From a checkpoint of a small image captioner: 5900 steps.
Rows from block 2 of the text decoder of a small image captioner, named by matrix and row number. Rows with one number belong to one neuron. Each number is 500 + 25 x the weight over its row's rms, rounded and kept within 0 to 999. All counts start at 0. Numbers have three digits each.
After each neuron's rows are labels from the 100 texts, of 14976, where the neuron reaches its largest size: "fires on" is the input token at the peak. Only what is clearly more common there than usual is listed. The data: regions of photos with short descriptions (Visual Genome).
# gate: MLP gate (decoder.blocks.2.mlp.gate.weight, 512x256), inputs 128-255
# fc1: MLP up (decoder.blocks.2.mlp.fc1.weight, 512x256), inputs 128-255
# fc2: MLP down (decoder.blocks.2.mlp.fc2.weight, 256x512, transposed), outputs 128-255

gate.363:481516540489539527535497510482506507524516461517449537459472485500529506451529489494486543492514537467496520479515498499529493495528503506493503476483501454529445476544464490508502499475455471537495484462521491455476503484499531518515508527541492524504475529521512531504523459465544477496525469476516464453465502461518484523511500511474419476534523492479499501506556481452459483508482
fc1.363:469467493469550506530473501468509517505504434528498521498472486499488547487510496499500455487494534492534493483499486534541500494503514509479530489502515481472476511485473509499509501478440525556499501491473512500459512487488486523498477562542503479483465501487511528506521454466579517522500481518485525497506522474518526526510511485476482523515515509460500484552543533506502474510477
fc2.363:421544542550503503494493468450491477472517530505527491485507527489494557486510485509527516509503505494488485504502518473489468474495506489513491489474535492472476529568505486471488465494546500495465478468508489502513481511485495501456522481537503501512538492470537507506491472485492523499456482501524468515520492505541505468505461498506521482503458502496510543499495488493517502508506
fires on: "made"

gate.293:531497461505485511529518487475486478502513516477509533538585475484489470500490467503492537504501491469503456509480493469526481477486479469536489522483504541456514581523477581525514499459500447518565494517508474488502513457473490499482517522482478475490535536492502501482488517507475495457505465503507465452501480462483520530497488486489533511499530506490467493490515519503539539494489
fc1.293:499508530483527472503515486478469513478488474474519477464491486477525532517497452521492502488463504504483546506508462462485528488521508455484487513486485477485459443544533514462527517486520509517480462530533481480506529511513503507495468487479527534551486490497506511523510499524484496533473534488495523500560507477424484499478533538525525518513527510473510497467497495493467498506527
fc2.293:477495478492524462510510513521513494487507543535433551480503521523471491475499452535491484524487516509500580538480500508513509493513490472517482462505464476516488527479490518506507485460499539525500494517531487514495467500460504483522490475507471468512498507459507499535488494522517507535515528509553498515507507475472564473507490557481493503538481544496449489482511496490514517533542
fires on: "laptop"

gate.278:497512489507490446521492521533493484538471499469542497526458448491516527520521488493510525485509520494522528514542503426462547511514542482506527461468497470487536481492453481480516496501553498509532486514541502516473449495490523455525504531554524536509481513511500492521477469520509505509456513475484493460487528445494488509553485548513465479536536481481517456530515557445507507511510
fc1.278:514507516473468502504446508489507497520503507513524523480454466519493512533520468494466485499535505524498527505557514461517521439497552475523496498473471467459525500473517469495475499452575499538482487513525493511480502540535530477534467488537510503503538535460512492490516516526468551518515503537534494484447518480483525490480533502507463500513510455476521477495462508485507534546502
fc2.278:521478476493510471534490473451480482468483488517550508516518503520470478523527515494499524508477519521551519502492479530496548481471544518528483486469477545454467510469503486503508485535515518491491502523540487511500541493520500475455513492508454492518486546467451532492500491505496466513487461512477472494482478476498500514514532458525481490542460511498493452448494492485503560451472
fires on: "laptop"

gate.371:500488500476481535524432476449496479522475503508540486523481496505513492493545487505487507506490501471531466478518502510538475508499486496459493481509494536540487521476483519542488477496505468483481531495527495525457507516536471485480535465485475516514520501475517490527479487502503499522491459466505518459466477487495507433488540509505496526520431524502497504507528510532526515463498
fc1.371:496501523547505444454537502530549511503521483525528529498511496534543525484489516523504498491493502546497535493513494519458504519506476531483487521510490505446484492536490491485542516501509517510552505486530491519531500512468554497534505533480478482557483503492475530466531476510506480502532544496523488502532529508501489543540467503522466476512551514458502482490462493475464456557507
fc2.371:520507512514532519477519521521477524501488486480483511459476515499452511476486494518530516516487500522502461472521518543489528455450512489493535484514490475436453516546507507509514491521493508489500502524528550468498476518523489450477458508448461477480466458537453511482503464500488482533498483485487497512495442461504505475504504528529455451504535500543482456529507495520531489498483
fires on: "person"; "sitting"

gate.265:515522447499488441504497510486488506515521503523469494518461513440507512530516495484520535516520523520481562519484483485520494478474503503459516529502488475491534536521491490489521526531564515505481516481525507482517506503527501536489548503483465494514480474533521520498459507492494494540493534498512539438531542499521530509500544507481476505505540533510543490542518469527477507538531
fc1.265:521480478462524513513501461461499499526537495474489475490508522513525492522503498503508477518477524496500451456521561490476504498465529517466487509499504490520495489507482553532518529547461499499521481540517528487477486496552510507510525523501512502508485440490492518500498510487481507494496496514463548485505522514551484491498504502482495515504505502487508506515501490523466496476493
fc2.265:504484490499524542476514490527505517460484464476551487488505473509493505499489485507575493480455482536526492518494540495497528505456535486477490521485503460500521496484428503473523472504514469488517520507484549469516521501526483456506446503527511508488507501516509530494494492549485492479455522445509505502522524466499506472484512527488424514466541492471525535519523487503523535491542
fires on: "person"; "woman"; "open"

gate.494:535527516512483498528469496520482495504481480499473491452527469542482520540473483534484476512516562508491461489538468470485461525505458504464521504532495573455491527495454495493501539475492498461501498487554499484537486479503513498491518513489492497472503505480531484513459494553496514530480496490501526504493469500491509511510532510531562477482468509517488519475496526499482528518523
fc1.494:513541485486499480486505527524510474468500509452490480482449518545532494500463498537492457505523467477490518473525521488497515487475463488540504524489515565497492474495442486512532483497516489488505514533515492525450502509500493541526485469486524499526491524503503522482510517496497511514496501497555487522483510505524521477465501486503442508429503520474513538523467497520517518506520
fc2.494:501475512549465481530498544490489507485488528495493496515481491478482548481483476514507476497550528501548474542527534480512522492493506455459483493514522499507448492519495457506537504514492472504559446492482484483546524449522526524493450497465490484507522484477534542494487505535455483485517528520463475520493455503491536472501528519496495511480532495510516503521494542550511499510509
fires on: "person"

gate.217:510532504479452501560500487497500487485536505482491491532470522491481499529511473452512490489503503503551510495473463502479475483521488526494515483468493567464500480485478499491486579506505515497521534442496487450512512548490503470511527502494488446457504470487464496539469547534498494500471489471437504532485466503462530520511514497481532491479464474511528495454525511537516531482505
fc1.217:496465520506524483482489534500501498513505501536496457508465498499499494482491508538501512535471503490503490545521513482476505506472530504509483545538497443529513536500537496503501426535477448478488475553474522563525480476494507529471484475527516562507496491487500478481533488513494524521526526543503522511499539518489439488492497486517454495487535534489496501532496495449483481469446
fc2.217:513497504515462469474521478485495542525497531479498527501509472510519526479445510555514484512464454444461479486517531484485502511493531484457511506493472474468478526484517447507508463507511507497507493485462494477465472480525480466456471493509516519474483507489494495478553520511494501526539514498487496511534496445497557491556527525486480500462495522524536489539539483517488484469462
fires on: "person"; "people"; "man"

gate.103:521475491509506532507528455504523476503549544528517501524493512495501470436472468535512542507508551498482497507477524440499492483483470510472470517450480484539522490510545445486475511459494511513499463493520536471462458504525492491518535522463543483492414485504500497529471526496506505502458514462506519464517489492513481481522532470514506455483530475544486505513476497505501469449532
fc1.103:500479482499490500517450504510487523507507496507511489494532450495512488525516501498541480536488433499516512504511436504511515506506520509507504503539560529470517497506491499519513518533478522507528498496496483512516500488508505517512507493513474488504543519495472499492508518511516484454492480538494506551504574513513511525486487517470495497530456510471484493511522516527502516527511
fc2.103:468487493507499504530464521525483548475533514472511461515576458523503483502525472500497481518488504489476509508509517495490504431484559511512487505521498479508520529475510514523503461497524487474511513524500447532505519486569500533495468520458445480468475486506476491507507520527474483501479501524495510551508463534491521471492514520513535519512489495486544539501453524493464490456499
fires on: "."; "<end>"

gate.486:496501460482481516513488542522491515503449505460451524507488519490464465516511487507487500483501571474486496513484482504526484500464480481492487463550518541497551500430504536489504507500488473528501504494486465493492525452522471468536510484510530492496486483503496507519513483512477467496516471468533524527522500466491529464524467534463516502527485491482495508496512490561479488565488
fc1.486:496534474472481485457504506492457474477494526501456521482460490519499472471510509491496531463478526446497483479466497510541470465506490512539521516478527507494496497482507531501509545519487475521537505493487440534489503433473466465513514534471523439531475520471507512486496475477518464444511474478500498505524508462485497484481525503474533514484535499493483488508501539535492524533528
fc2.486:540484497497504488497504499507506500492493478469463506500457524512471496513551489460510476449497482513504495486529546524507471491490481509540520499534518492480461490526479500505485478481497445530471475465525506492498477497489479528460506524457507471494475554506501533468440515478476449503501486500489569458507493489503488476509533519444512480502439497531495508511505494501520477470454
fires on: "person"; "man"; "umpire"

gate.333:487470486514509524510479506508501508485538445502494513510489486503527486506522524511552502493549544494513508514490475500500479511500485547500523555451476478487506514483477499492508472485466530512482448458467503511482473478487537527488474475476503479505481496464527530492479498533466488538491506496474525496486510545487464506519507493503507510513487478495540488496520508496501474537501
fc1.333:520546482477487501511484463478487475528476515507545476489493536447485550487505489470488502510477452530524470517484500520503486490526517497482476465539540529506523485482503509512524536514499479461505563492504483493566541512505503455477484506470477533481468521482444477503502487466519500465468478487490455509514497517530521514509511519491540508467484488511488504534488489511517540536487
fc2.333:485485497512509502524454482548492492504522523538458510488459490432509488512504495523482493537533493507452518442489533512486517502469514452492473482522520479476471510507484490490482541535487526506514491495521505468532503479525514437516512553465466462471486476479491443564516525486474541476500542488506517519482473479504524507481520486510515503510463468473497529481508461463523513506518
fires on: "."; "flying"; "skiing"

gate.286:472561502516523455574502531522491510479488530468499529466539460523486454513511530500544451517483495485501484469525501538495478502468504494503515450504490527553496512516530481504515505500487455479470469565484496471486481506504497505479502491466486512512514525472487515510526510517445487465500485550542501498466481533513525491520486490516504508488494548509461539457512490505527507523498
fc1.286:495510512488520463545522520496497503497506524485527554484522494495537502454481523530467527460497527504543512481517478486461541537505515455455485513488489493491532484512497509519472506506522446515555498507498494439508493527542536496474517506482518510490472509502533499541509506499491532462473555464504521462496507515551473480510522478504473491503504508507472491510496515547403510527519
fc2.286:471542517493496477544519507477522511501485520526489523502481474529518492503470529467494483471485530495464517496542508528494517489518517522470476489512507453465491508443529551468535460490524443482497510473503487530503469555500482502463473488517493487518531525500474495519514503498519492437472501539442491487520541482468535483520530522529514535524476513538528529559482469459490493505500
fires on: "building"; "is"; "has"

gate.97:499531484497507556508471430567529480510490499515513513501442508491531476487515519464506533465479493496544502518489470515508524492512497539495518505508511503531555461476472455505491516467491518533501523455498474520500499522452433504513503511538446459523473523475517494534460507524473510493477454522483545475514511520517516555471504496483529502534506514495489466508497528524543499570507
fc1.97:511514526516513462478453480459482519499463544525492519496499510504477491459463476538502525507500498494500494508494523497500465467507507498547521491494534522514524470490498493546473489471497521512442510518501494520520511476514527485492498481450512487493482495510530463481514533495542428486517469513546505548515492470480535494510477468498507509506513525496447506483508502535508509488519
fc2.97:504498504513481479488504532514454535508489527473487520466492517486494483503446433531501533519556489421455529499478519510514502523478443523495485478520489505475525487519468497483517543511517445520565508507483497508497475521493507512492530503461534447520484496480485482510477500518485439522535508483558541473492490503516506503465510524459480459502497503498490529518542500486456471537516
fires on: "person"; "people"

gate.330:507457539480492535514546528512502519492530514484470533525459475539499514522494510514529565499562495465489498512509453514513523481462505495481539506493484501498512496494483507502491501522489463498519536527463517460522521486524493492490498501505513504486500542491445481505474508478461473491487447487502443471533501495500487488512519496530480529518448458468528528451481521457515527486487
fc1.330:491500498464455537521517529501541507496557510504477465513528517507471514493495513518509556472494521456486554517508487515496539493434515481490513512467521505508470488485532528514496499488498479458482509462521520493561537525482496501508516493494486513537502522491475483454497492473505476466482475503474501511535469506492473457512466507530484484483453432464529518452479479473501479502482
fc2.330:544479483488521491508493490479511507479490471477468512514506504498478457488480534502494517499515501489489486482492491553480515496495482467510571505515462485506493479510504488521509516536534507492483443500549506480511521516476542538478508464566474513491449517474524500465515508532552516507495488469419513513502502503490496467500487502527465494493494476501499501549458511467454478485489
fires on: "building"; "brick"; "rock"

gate.369:489473481526541521431505485512514492481515495501494487498475514473517505512510501519491466501492442495454449489528506521515503537465499488508545522540514477501531556492517521534513493515555515477458455504494528493496462505469502518476473509508496488462495526503526503506497524466488491493512517527547500489488494504529511532509478502504476472544506470500489485527532501512528480454486
fc1.369:510521555541522525483462505502491477479509503499509477514456473479500504556497510528502533568483501543470518474499517526465509530501514490505502485520489468510502500481459466526505526522538482524512430541478541495494494522504523522484496526496482499503534543502500481521457511490531465483502508475480515523502514512525543512445515482519462480507528472461505476485492520508490487482529
fc2.369:445505512484490520470525544458542508530540451457497500446485514532491488491539510474491474517485461538517462504521496482489488516502469523448505505480508493518503527513499515485502513508496505490525503481493533493506460493519481495483504490494470538519460463463508501454520520525515493509484548494486495487475505467469484397512467501491510515504493444474491491511530519523469490507508
fires on: "pole"; "young"; "and"; "soccer"

gate.227:489478463512555516517503478504477526534516507500470459531504447517520501491586520499510506463566487505501526513514527523504524487501497534497476499497501492481474520508456517535496555495499492515483514505503501494462500483502458498465499508500497474504489519471494501506495492549475458486499471534538506547523522459491448446510490501505545505499494496491480531537487410489502443471509
fc1.227:522442481448517541538532503509513533492502484505500513520480498540531460521565500497480469493504511510517481522527499501522523473480503523487481471520477470507496455493490494462500540523469467502457444507461518510466495520476486517469524509508500477516493492493493564498486511518507501504506449515494524515512526533492541514509507513546462456491525445456523500508465464497499461511522
fc2.227:498531496469535494521474488520478493506482503553431498495538455527532473507505448445477519522479548484485521519478504534533507517476538477506520543491499452533488511486492530508482489510479522475481496521509491523472508502495506497493518489523476469541472526479478562515457501495485494532500447474528519506484458503519463470467464521481514506504476474496488481486510516445528487491463
fires on: "orange"; "a"; "red"