config = dict(
    model='image captioner',
    dataset='regions of photos with short descriptions (Visual Genome)',
    train_examples=203450,
    image_size=48,
    crop_scale_min=1,
    horizontal_flip=True,
    color_jitter=0.2,
    cutout=0.4,
    tokenizer='word',
    vocab_size=6471,
    encoder_arch='vit',
    encoder_norm='layernorm',
    encoder_norm_position='pre',
    encoder_activation='relu',
    encoder_mlp_ratio=4,
    encoder_head_dim=48,
    encoder_fused_qkv=False,
    encoder_bias='all',
    encoder_qk_norm=False,
    encoder_layer_scale_init=1.0,
    encoder_parallel_block=False,
    encoder_inner_norm=False,
    encoder_moe='top_k',
    encoder_drop_path=0.1,
    encoder_kv_group_size=2,
    encoder_num_experts=8,
    encoder_moe_every=2,
    encoder_expert_mlp_ratio=0.5,
    encoder_experts_per_token=1,
    encoder_shared_expert=False,
    encoder_patch_size=[6, 6],
    encoder_layers=6,
    encoder_width=192,
    encoder_positions='rope',
    fusion='cross_attention',
    decoder_width=256,
    decoder_layers=6,
    decoder_norm='layernorm',
    decoder_norm_position='res_post',
    decoder_activation='swiglu',
    decoder_mlp_ratio=2,
    decoder_head_dim=64,
    decoder_fused_qkv=False,
    decoder_bias='all',
    decoder_qk_norm=False,
    decoder_parallel_block=False,
    decoder_inner_norm=False,
    decoder_positions='learned',
    decoder_cross_attention_every=1,
    decoder_tie_embeddings=True,
    residual_init='none',
    optimizer='soap',
    beta2=0.95,
    lr=0.0022,
    beta1=0.9,
    shampoo_beta=0.95,
    eps=1e-08,
    precondition_frequency=20,
    max_precond_dim=1024,
    one_sided=False,
    adamw_lr_other_params=0.0025,
    steps=5900,
    batch_size=128,
    epochs=3.7,
    lr_schedule='cosine',
    final_lr_fraction=0.1,
    warmup_steps=170,
    weight_decay=0.1,
    adamw_weight_decay_other_params=0,
)
Rows from block 2 of the image encoder of a small image captioner, named by matrix and row number. Rows with one number belong to one neuron. Each number is 500 + 25 x the weight over its row's rms, rounded and kept within 0 to 999. All counts start at 0. Numbers have three digits each.
After each neuron's rows are labels from the 100 images, of 14976, where the neuron reaches its highest value: "responds to" is what is common among them. Only what is clearly more common there than usual is listed. The data: regions of photos with short descriptions (Visual Genome).
# fc1: MLP up (encoder.blocks.2.mlp.fc1.weight, 768x192), inputs 96-191
# fc2: MLP down (encoder.blocks.2.mlp.fc2.weight, 192x768, transposed), outputs 96-191

fc1.274:515467530534480473477527520483511471473487519506497491486534522506491505507487486487513505503471528505542467463501476493501445463480504530514481495481477475478509570509513549525500564497530501503527500508471506501492534511472476483469474487467510531512470520471486519540475495537467512496
fc2.274:488514490505530522499516487539512488559523509510492470435440451483497499543569484530482460508465486505504518495552496464464510507495496472516472474524504481512523479483522534520473489497495500515485513535509459507479508494490522505499470467490474471508483507451479481479523478488517472522
responds to: text has "blue"

fc1.689:486484476499517476557492509494504505490466457535486506501459488493487470537489493491486502505475488462498536482516510506481494514499508530504494517489494524524478518495495500494476471493491486474522495509494514501476506510491472487538499482471480502495538499440499474501534516484522517492
fc2.689:529516443510471506472494504497464497505504479487497475508466490503528535458469472513468506488483491483494533480531529487536497513512462492415525519459517463490510548509554547538478526499472497524507481489485502533445507523524483463485543501495539516509518470485500514523503524520482480519
responds to: text has "white"

fc1.539:522514519507460445458502496458501511494495460488462533471483479503461495509507479429462469538513492516504504485456565475558491519463499473491506485507545497495511499496518515525504523508444489503515489511535522430519502463500522542498516507528479565534524509497510475492520493514528489451
fc2.539:532483484494471480491491507485469473557480466540496511484485483493479528466540505506474524468513528511484473493496479492534510458456489474507528544507537530510505493459470496482445498532459510488466532486480534500510483510477535472468497447511519481507493531503490538503490522515495562517
responds to: text has "sign"

fc1.127:498530491528475514478494481528531473475502505516524543495475480510460535535443503507445458480488507518485485502446511450545482532451493504539475461471567518511522493523518502519506525495505473513481461545518474499525536510481543475527518531523505503462481528426495495483461478531518525468
fc2.127:557494504551536492511476458485473495473507480509493478513507469536502523535498499538479471520476463508487485488485498525483557496512450450515526509521463505516531503506493437514488518520480517462485498493550498495527521511487474536502496518524490524505519510531460540523535518488563506484
responds to: text has "blue"

fc1.448:490536453460499543527474530482504532548510469478491505437500510473491502491450500568471503532469481491535526465492508474511507480508482506506468480509526509500552495475498490523534473491481461464546485529489540490521517505478553517470496512496484504479541470542490527468519535486458533494
fc2.448:487520471480493505459466514495535528480474489429517513475506520499531464496529496485508477511566523505495466461549457483492536477513487447502502490461495479538538535475515486455509511473493507479481476531493519471499453461481532520459490537523492529463476494525491523476497497514506520502
responds to: text has "sign"

fc1.585:479503509464482503526502486503527504543499462529448475502481490526478516541509527511499512465464496531497492575523496488446498503484546481502521464440475504492504542512515506506538482508486513500514549456486529461487454530506485489459484521528482460487544452482488525495523483500490491511
fc2.585:521498526508516527486458543422525501542523554499487485502518463497526492517532437536484517487447496541502498532442545492504491477500518538520521506510468472489560494505520497490500454460519485497483489468484499508469518467511486474510510503460528486494435506510490492514512518502500500484
responds to: text has "man"

fc1.13:468493530463467503503499517514496495528501468502484492522508505487447474482481494500512496558462503493513478458507511493519497515487509529505462448489510539469489509519495505506490452486486480476459517512529497545521517497472489493555487481475481521473539513499535523531500479525545492527
fc2.13:469523487522494488470539476521484526500514516532524491524506507478494480477467474512500491489518509492515506454537526498484474561505517530501424511560549515495514524457526511493478499501531479488537522497466484520506485489500528494528538471481499529526556550544509491528519493491491478488
responds to: text has "red"

fc1.266:510440523515507503505508488505542530489484494494525511520483459496479521520486505485515545531486452543507522483479497445490491448534548513547494514527505483527446506486488500492539547501509519446493505446510512465481500517479466526499484499497485502461446497485471500518452527487493546517
fc2.266:517500472462500496492497492509484504508475529517483505520514529454476517534507496504501482447493515434441517478505556527486500454502519472459499489497533524553522482524549518520475490527486487487458508498513472482522497493515446465512508539463528471448511482486510461502454512497528516527
responds to: text has "blue"

fc1.285:493524477478496507552471525514510483504471534510499477491501509515467492492496515484504479500488516525520483454498503465500475560498504552484546513509506498510527486519499472538526512482500472518477487537524509525496468477421516493513509522498478533475513531521489483533490464529498504469
fc2.285:493532506450477523547508476494513508517501486514576554491540484466500496488467483435502462507539524493484470490527465494525487502490500538497555498506545490469487546460514497533470522476469489517496506534457530524487526516485514507496505467528511506509526522489501474547522441518529483486
responds to: text has "red"

fc1.270:479507444494501499502482521517449501486518498481547541515478512486502486483494485473478469505506514482476502532476451479436498513530467505467473524552508553499505482531542485550516526517505490488482490504508501456501495443462517512455497505465466502500508525504467527491483474525510518436
fc2.270:537516508544501473495492524495528505518470507541527504495544530501458475460476523494512513471513544492530463498489489488468485464483566521530510504533497504516485445498519465500512489517483506457504522523533516479502513467533518507451489472521497498508484467495531519490545487468488490511
responds to: text has "yellow"

fc1.646:534491543473464538521470466511566537488536502501485521504529476472536521543514544509454490482511469498505459488441483508538489531498520482535534485549492521535538532468516489459500508502519479519521504514477481520525473495483474531515490485506472544482514463492533513511490498506470538545
fc2.646:489540465501496489504501488477482541491496498511506491529527509485477508495497517504467531494508478497472474465488504506542502484531507447509478469503486536520494509506517506464427524535489502504502516489511521512509491568498505544533485483454533450482491542503539566507499486466510525497
responds to: text has "green"

fc1.189:496471511480497489452527465477511502478542488456484495507506462517469491533513512490515498487439510494523498465537480534497537539497517537503483515505515509483507457499505481532438499510489493500486502525553550487493506488496510538462457494508476504506500486461505503488505522505471515512
fc2.189:481467442483531498505512562519482503454470482520500441505525504471551485499482530477474479521543495507504529486529505489501500515462464485504530483526560511469513548496462475543456504510525493485485471442521508503478516447525490549509485489521497483502524517493477458474513505455462485524
responds to: text has "pizza"

fc1.57:462514521496491529500452542557519484499493515518526465492465448487479508535493492461469501498522537508491480510554528517460494506467470489491497511511483481463493503533505559493531478500496459488491499491481512534457543519522487487533514487525499485493528519518480468486508492506497507535
fc2.57:532525520547499505493501470503493482519515486510517522472475495482486489528471525544536528513498506517509550504532469510512476506503453462521469462485579479507513442534508501509539492486482498458504509482514505526477491506497532502481501473474511517504502559517478489511489488479487480490
responds to: text has "sky"; text has "blue"; text has "white"

fc1.5:478501491475507491540494529483504531506478462493509514485520551508514477575547519453496477519460535500552463500526526525520523474465497413562512514502512539515517501484496510492502496496480516438451462494515492513492508546478499476509499483463487501496492534538545463482488506500486520504
fc2.5:454532514504445515488474509495501470484476530493468520525484470490512529442480535493481515499523518462507525491485492516509445507485448554517496533496521481504485500525513485528507509489525502497508487504492487492534477480500501486514548478531502475483500530499485506496522506460491466512
responds to: text has "sign"; text has "red"

fc1.332:544489565493494482552528511518477482468503491473510509554514505515501541490486511524462525515483527519491564468484513510502556542490509475541516504494495511508551531492497518498508457493505459532507505506492524494512496505506535519533518508507516508524450467484516507523531484502528536462
fc2.332:459494531511518531515535528489477448505505489462475545468494506499479457505483537475523513545470521490492507520495583523492552476467541477464491511488500549524464509523501448477493494512505511510489494476521516476504518526479471481486482534465466515507527497477499489507530445482482504537
responds to: text has "blue"

fc1.578:555466503466501449500548560502525464533523483513498481547500485546505556477483506467465526504486535498486560474479523520499465484519498515519508535521485496485508513464504516468466513473463503534526496508483538506522494515479477439512513515497503510480506503476508520539475493511528474504
fc2.578:493539545496468532483484458490478461470488513501506473466502462508480549529503515486551499491478525473489455486486521528539529510512483550506512477519516489502470552496479526492486513503538553506528517478512515472530543499511524490492457517473479462550496487542510476449481476503466502494
responds to: text has "man"

fc1.21:462544528474482476524494517503531478529504495519506488548489493524495516532498504520492522501538514494496523456489481534479501532519531477517533451529489491554496469497533531507467503494474521515507502525500474522511503510493476517483520497520487484453491538481454460498475502467492543495
fc2.21:484465489505513534486502498501500499469511546518496471467526504458519511510470526489503513531520470485456504498542465545455474507497508464475503516541528540503507502532494489504491461492443517508491507524515502544499470530478545488428481524487504512505537506513486497532477464499516518484
responds to: text has "blue"

fc1.405:477449480472474511535483477532480473482534489532498495466486519519562542470482497446505457523523514487494457484471524524479493498511480509498478493512487467498507510530488486491454507423510497436508503439514501507524504520505532485477527542532464491469474506542510493546494498512502533547
fc2.405:458521484524461493489490500520516470537493495475507500481493542502534488478502517474498467521531501511520489498541496511465509527505512515463467490458501491497514500502522524500477504448572538470516507467512491510513529512497491489495553536486503528475531539534528481467436486527495534465
responds to: text has "water"

fc1.66:469492519534530478543530450475467533527475485519478526495475511472465475548483533498438516535501524469478500475471501528510503475538505469472497530538479535512465540527510469485496516507478516460491462516501499517517457459448482509473477480501448530505514535504513520520502466502541481477
fc2.66:515506458488503492538508447503481515493532487517476506523448491508461500470508520489464505480527557475455560501536489486553530487490483478529511489505478480527480523484504528497538492509505490478472486489507484501514486498518539506473502522452474453500518482495505501511501485487514482509
responds to: text has "yellow"

fc1.303:480529516551485507455503467502481484505529491470517517517472497486509521542487472494519542504510503517513494499483452515461495486497504529442483488482492494478477502507514520475471518537516489517485553468512492550517511475477498489494501468521527490514493513506470485513482461515492500489
fc2.303:513497491513490516509491512493534496515494478494492457494512453503505478480496553490476484492534497497538552538489498507541531501508502505509496491503475481472538518491502466524511489469462495483489468491445499434471469489475452519464509494478478547537516532537486518492496498490488491441
responds to: text has "sky"

fc1.157:534484493517493554525453509524487522488467481492517484471556528531519454508481440529536467533495547482519491506502479501490487568490515495502542494481506488516452533459527492499471491497488504516496505493502503522525463488487506493558524498520537535501550477497528519476528544481488498464
fc2.157:504496528518508460499503504484520507463508533512513478507448446524463509547488540482490472458487499523477494456458497528558528523495512477502532497522452509541499425525501507497466513470490519432479490450499502561510476516453494522496497485509487477464498506487477512538505483502514508550
responds to: text has "green"

fc1.608:476462478558452477520502520478538535493511487469466527512510512535494460520472536480493496494468503470545546523490486468517473528511484470508510507519507538503541537531537519546517503511493495504546486535504506441509506523528520506438485475498469492470487503505453501485483474486488456517
fc2.608:488494483507518499504527521483462532512535563550498522493497464523517496456500471501476530536534518492459526490486489483532512476495466533498489526478487561499483489469536489506516494465489536475460490477542518477553478533559506501506541494510501489477502520462483505525524519486486506520
responds to: text has "red"